From a checkpoint of a small contrastive audio-text model: encoder moe top_k.
Rows from block 2 of the audio encoder of a small contrastive audio-text model, named by matrix and row number. Rows with one number belong to one neuron. Each number is 500 + 50 x the weight over its row's rms, rounded and kept within 0 to 999. All counts start at 0. Numbers have three digits each.
After each neuron's rows are labels from the 100 clips, of 14976, where the neuron reaches its highest value: "top examples" is what is common among them; "loudest" is the band of the loudest frequency at the time of the peak. Only what is clearly more common there than usual is listed. The data: short read English sentences (LibriTTS-R).
# fc1: first MLP up (encoder.blocks.2.ff1.fc1.weight, 320x160), inputs 0-159
# fc2: first MLP down (encoder.blocks.2.ff1.fc2.weight, 160x320, transposed), outputs 0-159

fc1.307:442445579522550440494448572431501609464502603497446566496467474347532421541482362560511439588484512431507569542423513629385475498479549474531565437468504506541554493504482529502417529545568538465501467519510509538521502468467513549482441524447415525571482571432513548428483492497462489483517504482522590552451507419491549495478429508575509562520501540510491449517457469449461505534507487454534502484565527592477593416503618518513510475525558509437545480467536499454503619527502574
fc2.307:422443615460490530508535510551542516503440473371542478450487503515483499524575480478460423412529529479493534508502451453500511496471462570537491565411426495522546477526402488497373444479444482458506510501495551476616535414506526484349461491453531640516451524432411484499562544494511529556558533524471553537546438433547538479527533429395480574567473436532543564442513395536496453539495462585482454514497461423519540492466523474540563503509504540445519544528462575466483429404474556
top examples: the word "was"
loudest: 4000 to 8000 Hz

fc1.70:473464420552548490527515441444518554552553487563437490475477671436592460526438553594557500481499436554444501515426473446563504503431406453501525385473427540469557407415430535544496515581532526508606477483418538578530483539501515518488487502462469550555461445486472526560525456486446424563508491465459565529448481584469499459458436550522478356526456468558437512470496502537458510487460498445443478445489435465384528512490420432471540476477485488523480506553611513523539534560457496
fc2.70:547460489505519446527552561484555528489447484510567473511416494592489575555530546507439436492520441480505518590558544570443455469441552470475453461558552538506450519471442443438501517465500555438555542590467390521489482524469514567486558502554627453503434449509499533481509433576514479526509508485572541423589616513479353506488523519516518454472535579445516518465498394452518467566386555546568492475537427467448441601478536521577513472525389475491449511525552590507409539517524510
top examples: the word "to"
loudest: 4000 to 8000 Hz

fc1.121:449419456563535537564461446475448473490457541555510475593473502492529499428523448458453480586479452527448479501557455428570590450431519478541532548489440523500417412519446482540532502594532574451610470574485571441552439473543471480497433376415481547465515521358439446434596496559574528548581533482495570391478466531464494493502426558472537496482516463429481541529554492456585553491528570448482467525493527472483420482382431453572515442507520521517527440515510502486446534527480491
fc2.121:492599538446510556447448501584538466506502562447502523555469481543440518404543447523574542405583505576507469549483474560585517536448501482454521433569536443408434506492510522395429531498598419528522440470531469523476553494431544572570604492537538500433499481514577518458585541507573504434466529438460438567482637615562479522582504434480512527514529469519475507513586498435457482508441510503530527520464514574519496502631519531421548516477449447482546525464507557496425497476497587
top examples: the word "i"
loudest: 1000 to 2000 Hz

fc1.11:423467547503532536502483517465496512497576443464558579507467486465507502585510502549605435482484535509499390520408483393600482552545534425447502509362530485447488521455515465572484591564479480517488481552519415519507557585433549417470467568475540496525407408493406499540437502539505517508469560468435612485552566506415543451469474467505484453424608547509516476465499531400480493492496523523645551451513521568523433399509519510450483500523494564595524560484508519499464454481550493
fc2.11:452515484515482521520547501443561557484497560511443506456423580454454456482520576467529454394568559548521537505494446503493495581476515510510557520559503518536493486486446548541473441561549464495441534560548502585487428542521605458524493484593542488623547552598552460632553452475552374528622510548544542437541474420520543569500478557469517507569472549525532516366552413497508499465551505530510503471501450479460534521568417481526580480498556540497541496517612620513465512556452466
top examples: the word "to"
loudest: 4000 to 8000 Hz

fc1.178:459463568577491518466550507477532519521541548455494401525533588550484451579511614502520506517517458484573567428534479485495468449507521552446423523405499576541443501437467501483450623599566567496483478442446409532527479530597534479473535519494508550552507471503504523452509434508512445500456488500407421366497428441498485430553491479491457538487460486557499387549479499529464383619430478557559535414558566494517478387526503521518535505572454506492543493485440400435476504452451477
fc2.178:438400486513559531470457445485486393503431501442524583598544575502514547586507433462452445512526491526446534444530495563511593515502411477519486481444494514579400496548533483505501528505546439529529424521490547514523484421443544562405481436412556541460444389588493477394508504564455581520558403471529453514507501543509397494551498437543551505549432490493557520523481524476517586555573465541531465467576478516383516532583471479413472449461544517448485571476483432523413521524452474
top examples: the word "he"
loudest: 2000 to 4000 Hz; 4000 to 8000 Hz

fc1.274:486482538548503519552513476516467531478556480489508521437550587368447468503408487494459476491571459491502438569415525574471557518422436557436483476550502577468501445463444516503498540487530522495454476575539450459484545572519498522494567571493476448631482493542480536512545524473577503447533561407473506545422504556532458469505426522365468489472527561471475593434496492547515482491515555366537474573530534493473454568536424603382444408565545528531536548539511395525532417526439448
fc2.274:474515503466412464560454516527470514581485494458466429554528478466508521496513459499468509429463435457450477531429534656400603494511499463488450520517495465496544559613488418438497563490531544462484542425505542491475466512508586545445552521453506465443452568456442474470461577419513525521502452502598451469525445620439592534499480578397503484480497482511491411538505500582446576521511487505547488431554448467428410460485524431510471478495455388490447480470499481445454337562550509
top examples: the word "she"
loudest: 2000 to 4000 Hz

fc1.46:452436403499503454521549486580489428512482512434479508489580516536590537475540462490458493546510573523440436534465437570486618509475467587463555511396477454455462461565453462538471501456494539480510443578449475503499451567460535449400526401421506486447445517473504496496542358468447425603520584440462500580425556563461576498456584461472514481510496533444428505529493452435431416513519517498467523469528457528490484399506524542497505565438490555453496560421510411546502384494472447
fc2.46:585527525564563534473463478504531554579381473532530419535518541527451389592541518439495555504470489475467524516496521431521527533509567535479592506532515539603564444489591449581514431486563586471398381410512455527480476514453426436500492517458547550583489446423487523503564551488453464526525425500552549539503522427443546550487545534415569524522445537471522523479509586513477461466512501574471389501545448541572526538600565537440526426472494458545493553524596570511550546475507518
top examples: the word "was"
loudest: 250 to 500 Hz

fc1.313:499362584527493424517544455458558452431471518453526448608512521505477432557514504534487495410554413443525517487487538489479474526518511469497427521537525547564518481529512464550560566526551453576546484436535447423453521522533576518395504496512492584572606474548484505445544465484539555542488424537493406545497428468423459490481476543406523491530522490512570464518395634494483451551542458536441480454554487468423490506617432530489543466536537486450585444461384476500455558484401490
fc2.313:513440510521495459471433535492442532584470485482521474480488545454567587450569518485512425600466459458427478430514498465480574483438553525522506526567497517625446501483515589501505574488484526408548441522484559532546445569429562615529437470561423449524422437550530565552524420491565527518577421565441558505530490512471532502581603474581556435557453548450443474596593561411524520406429494530543520540457488492502485558536513537510511525477575520537518588581469481516501491513503573
top examples: the word "he"
loudest: 2000 to 4000 Hz

fc1.233:499446458467488417465494495467516484451496448392492541454525482444492483439454402530483486469539494482549489540500507516543557616410445588532453517501380529544500549484605508555445512499488440492510444526575491576523585549562561425628515587471617483397532591534464585463490489505544469443534551341482524519433481531569507460414505520465489531532440587435433467538525445509457499555445504429443479487523558494450484461574419557437509471518553494461536524504484478509526442474515472
fc2.233:521521568526504460637543405514532539515472444498428532520487631442494521615548489484384549513505558518460495517483558591516582552503443482543470550509527473571492466479447602428483546499493602449508469385533486502393417475509511517528448504500443499499532479425503476489480534435551522445477576575524494539584497579526592444537422411411463504502434527556468505406497584483602444530465510451519476437535491520508477468466456554539450487476488444482523494403547505520520498555466593
top examples: the word "she"
loudest: 2000 to 4000 Hz

fc1.258:502495535451527553421417513627529489463437489491422389471428563440538521474499441474504466432461544565445319475473479518516480564467546497445546485454522554472508420418398426489494538479457566512438421482550520481554428409506522584572521485519532459488499477485501471557515516520465552504478518529554531417450509420552424432488462535470621532449548433477460441468487510532560502535508492525464469492574432552501464453552478537537477452568456553515605570517464591441428447518490455
fc2.258:439480504452488554560449516445419475500477513487537431548531391512543570423491543563526488524588514560569608521568470513461487555476436457538495505500537460526587515473556412488525472521470553461518525584442426511539519544477509612455514565518424567540536423604541511432518500494480476448493544409507441547495555535492495529433509479528435504542561579513545442476498474554441534474430580480525421582512467425450610456395445501510502510407473441445575477407551499559525522490620502
top examples: the word "i"
loudest: 1000 to 2000 Hz; 500 to 1000 Hz

fc1.239:504412507466511447528464565473426551491376387519416546438557455435536532552586525442481490461425468493554574470501504558510495483448511541587458462476507474445579515492569441484517547562425554517550433535489525583528516594472561485506526446415524496483514461468531554513569551575532458432522633474490456612565528542466530407514497508491467496518523479491526538373557564515588524547510502544410486478503565439446539366480532396482484511478496499495455558417533515486530509434486478
fc2.239:569504517526462438435528450528565480561463592453495494442507428532520488441432469468544466533553414480473482482511521572477566515509500435387500554537454440469361480491504490495449440474552425523506471478510532575440406382420475469557455505576422478456465475523525580473465543495398492487507421523544531451520511488561421607535548460452567456517495510502426478546453518517513540522450491510561481492547382454527530558451528510508393432531578435496548545368453464572416471503515547
top examples: the word "i"
loudest: 1000 to 2000 Hz

fc1.21:457475521522541402409547410580516494465572524491496469458541485426463509453495448486563543520466562513513520529477594506462443502460525486572515460600517580497555466529450497446427517482599558544469502453533428454570514513510515585384539494583447443465377534441521404529506498537425466495459524453448549547463527476539496558479471438504535527452548551430469533552548525521448417572430487532550554620440590521454558503479534493525483568495481508477415553413527564466575453432479600
fc2.21:478473572490536543464500552500550433607537512542503498488377473441526504545551520495563499497512532352459385472481479544550568491556563524437461560481458493429532556512389519480523557444561473528564527438441598434516435521471487432439486487481482459532502494466485465499474511569577504613453550517483511458499508499490565474522392494489531528491551432577527372417507413508572520606541443438440484559463404435556491532514535415472511429556459500443522440483483424484538476464453477
top examples: the word "was"
loudest: 4000 to 8000 Hz

fc1.23:487462535474522514495462512466502514578475482482493435519443467540457485442493493434600513509537543368533562468493521518479484563415475475439466458505421456607532609557471474531503494616503480374553516521580464500498448551494598556510530482482554467506501520416450453511511520503363484560441561460422501438577507564491543511517346506581452488484532539395469500367472424555558501543514519559462465467457465510512530625478459456498485432525439500463519533461480496550412464470493478
fc2.23:466467420558447453557637437607427538523492533468540482515519478522489420517510487597509413488458533442536437575539524492560465511491465549441473497515511453500534547401450519516503482603526571484514505495519439501529435636498500443461508478435504508509410495461467516450415453413429562530508562456458483393468438604494490454528587559367497419464456481509548574486434546569447449483478538455543445478524433567465510507464556478448458449485488492453483544437544575525447572494464453
top examples: the word "to"
loudest: 4000 to 8000 Hz

fc1.97:508429467412533441393590558482441529578469559473422433488544546453508563519481470444509560459419536590460463550549515562534481460497418502499517513514619464557462600496439568452497511494523460518447507526412523509457462563466551542456454546423430574649511445584549532502514526549554496394497429557451518552426495508466414494428512554499600500482435528498548489499563476535495454526472510500461477391552522513461517544574493460492528476509479555496428621480492536488426488553468535
fc2.97:465501449595495575447500508442415565531534523562490461442555509466480469548506561506466481490526501435583652519480510564374571511544490474469517548521547583474510528565598558529521518602550432491535452496575505538589560603536447470526535458520541525507542607425548585471434523459482450529520474444547451485497506526557458549511498500479457458440486523492512556494558529401549483537545529520588431475483442464630522459503491486524451531545460443493554431474544391538512543549390546
top examples: the word "he"
loudest: 2000 to 4000 Hz

fc1.287:421469521471545456483505478517461437515497612373452387528551507503438526443525542529499396431531469407467421552508407518574476541567479437570569488522548497482569453496531437464502430589592563463485473420499568534540478511508435557547493502421505517477395508533462553524518515599461454496452468543536526503534404487490446518507465505495474488441590520443470447511449507464430498493450510616555449520621534536485440522483429488499478417497578524420583545505518434437484486574536492
fc2.287:622572617439562562440472540522506436470504530534562430550531516443488368506490533505467538522540561541571523531517457465407472560463500517478482442466460461478451422485458575455487550519492522558559473517595507478428582571507583492468545512538425515498553507511529476493519441426482488460449521406585512457442481482524553541547522520563481513573541488511616441487430492524438519558501471609456572456518468529517531467558553448417592524477392420458531495515409452520511492383517528
top examples: the word "he"
loudest: 2000 to 4000 Hz

fc1.154:460501424559535534522539531571457567351508524456544477473543486533479542438539444521537556426548528459476409437539456384422555546447532585554466500526435511502521482521562497458505548538477521520480548552496471512544468443569382511439490516500511511504520585530574507496476579566460583533457550491433499439480465583518483494552578452652565447502473438417478459437498536488498500471487545463437484387603518526537430398431468517531557558431450503493460518537477485575445445495541534
fc2.154:462441530509461480515447555493549444572436495569485639421594414575557487432500446500493457526538596433510490491527435475538551484433528485496578490479547574411472445550393487375533447471522441549506430612495435450506626529484558452493591548555499532529474522465517537442516409472495435548479428475485468495528477468506460463472510533578543532576469499456475464501522473466462439485479527556430443575493459560553495438530520455499502485502450504572485472501515478462387637444478481
top examples: the word "is"; the word "was"
loudest: 250 to 500 Hz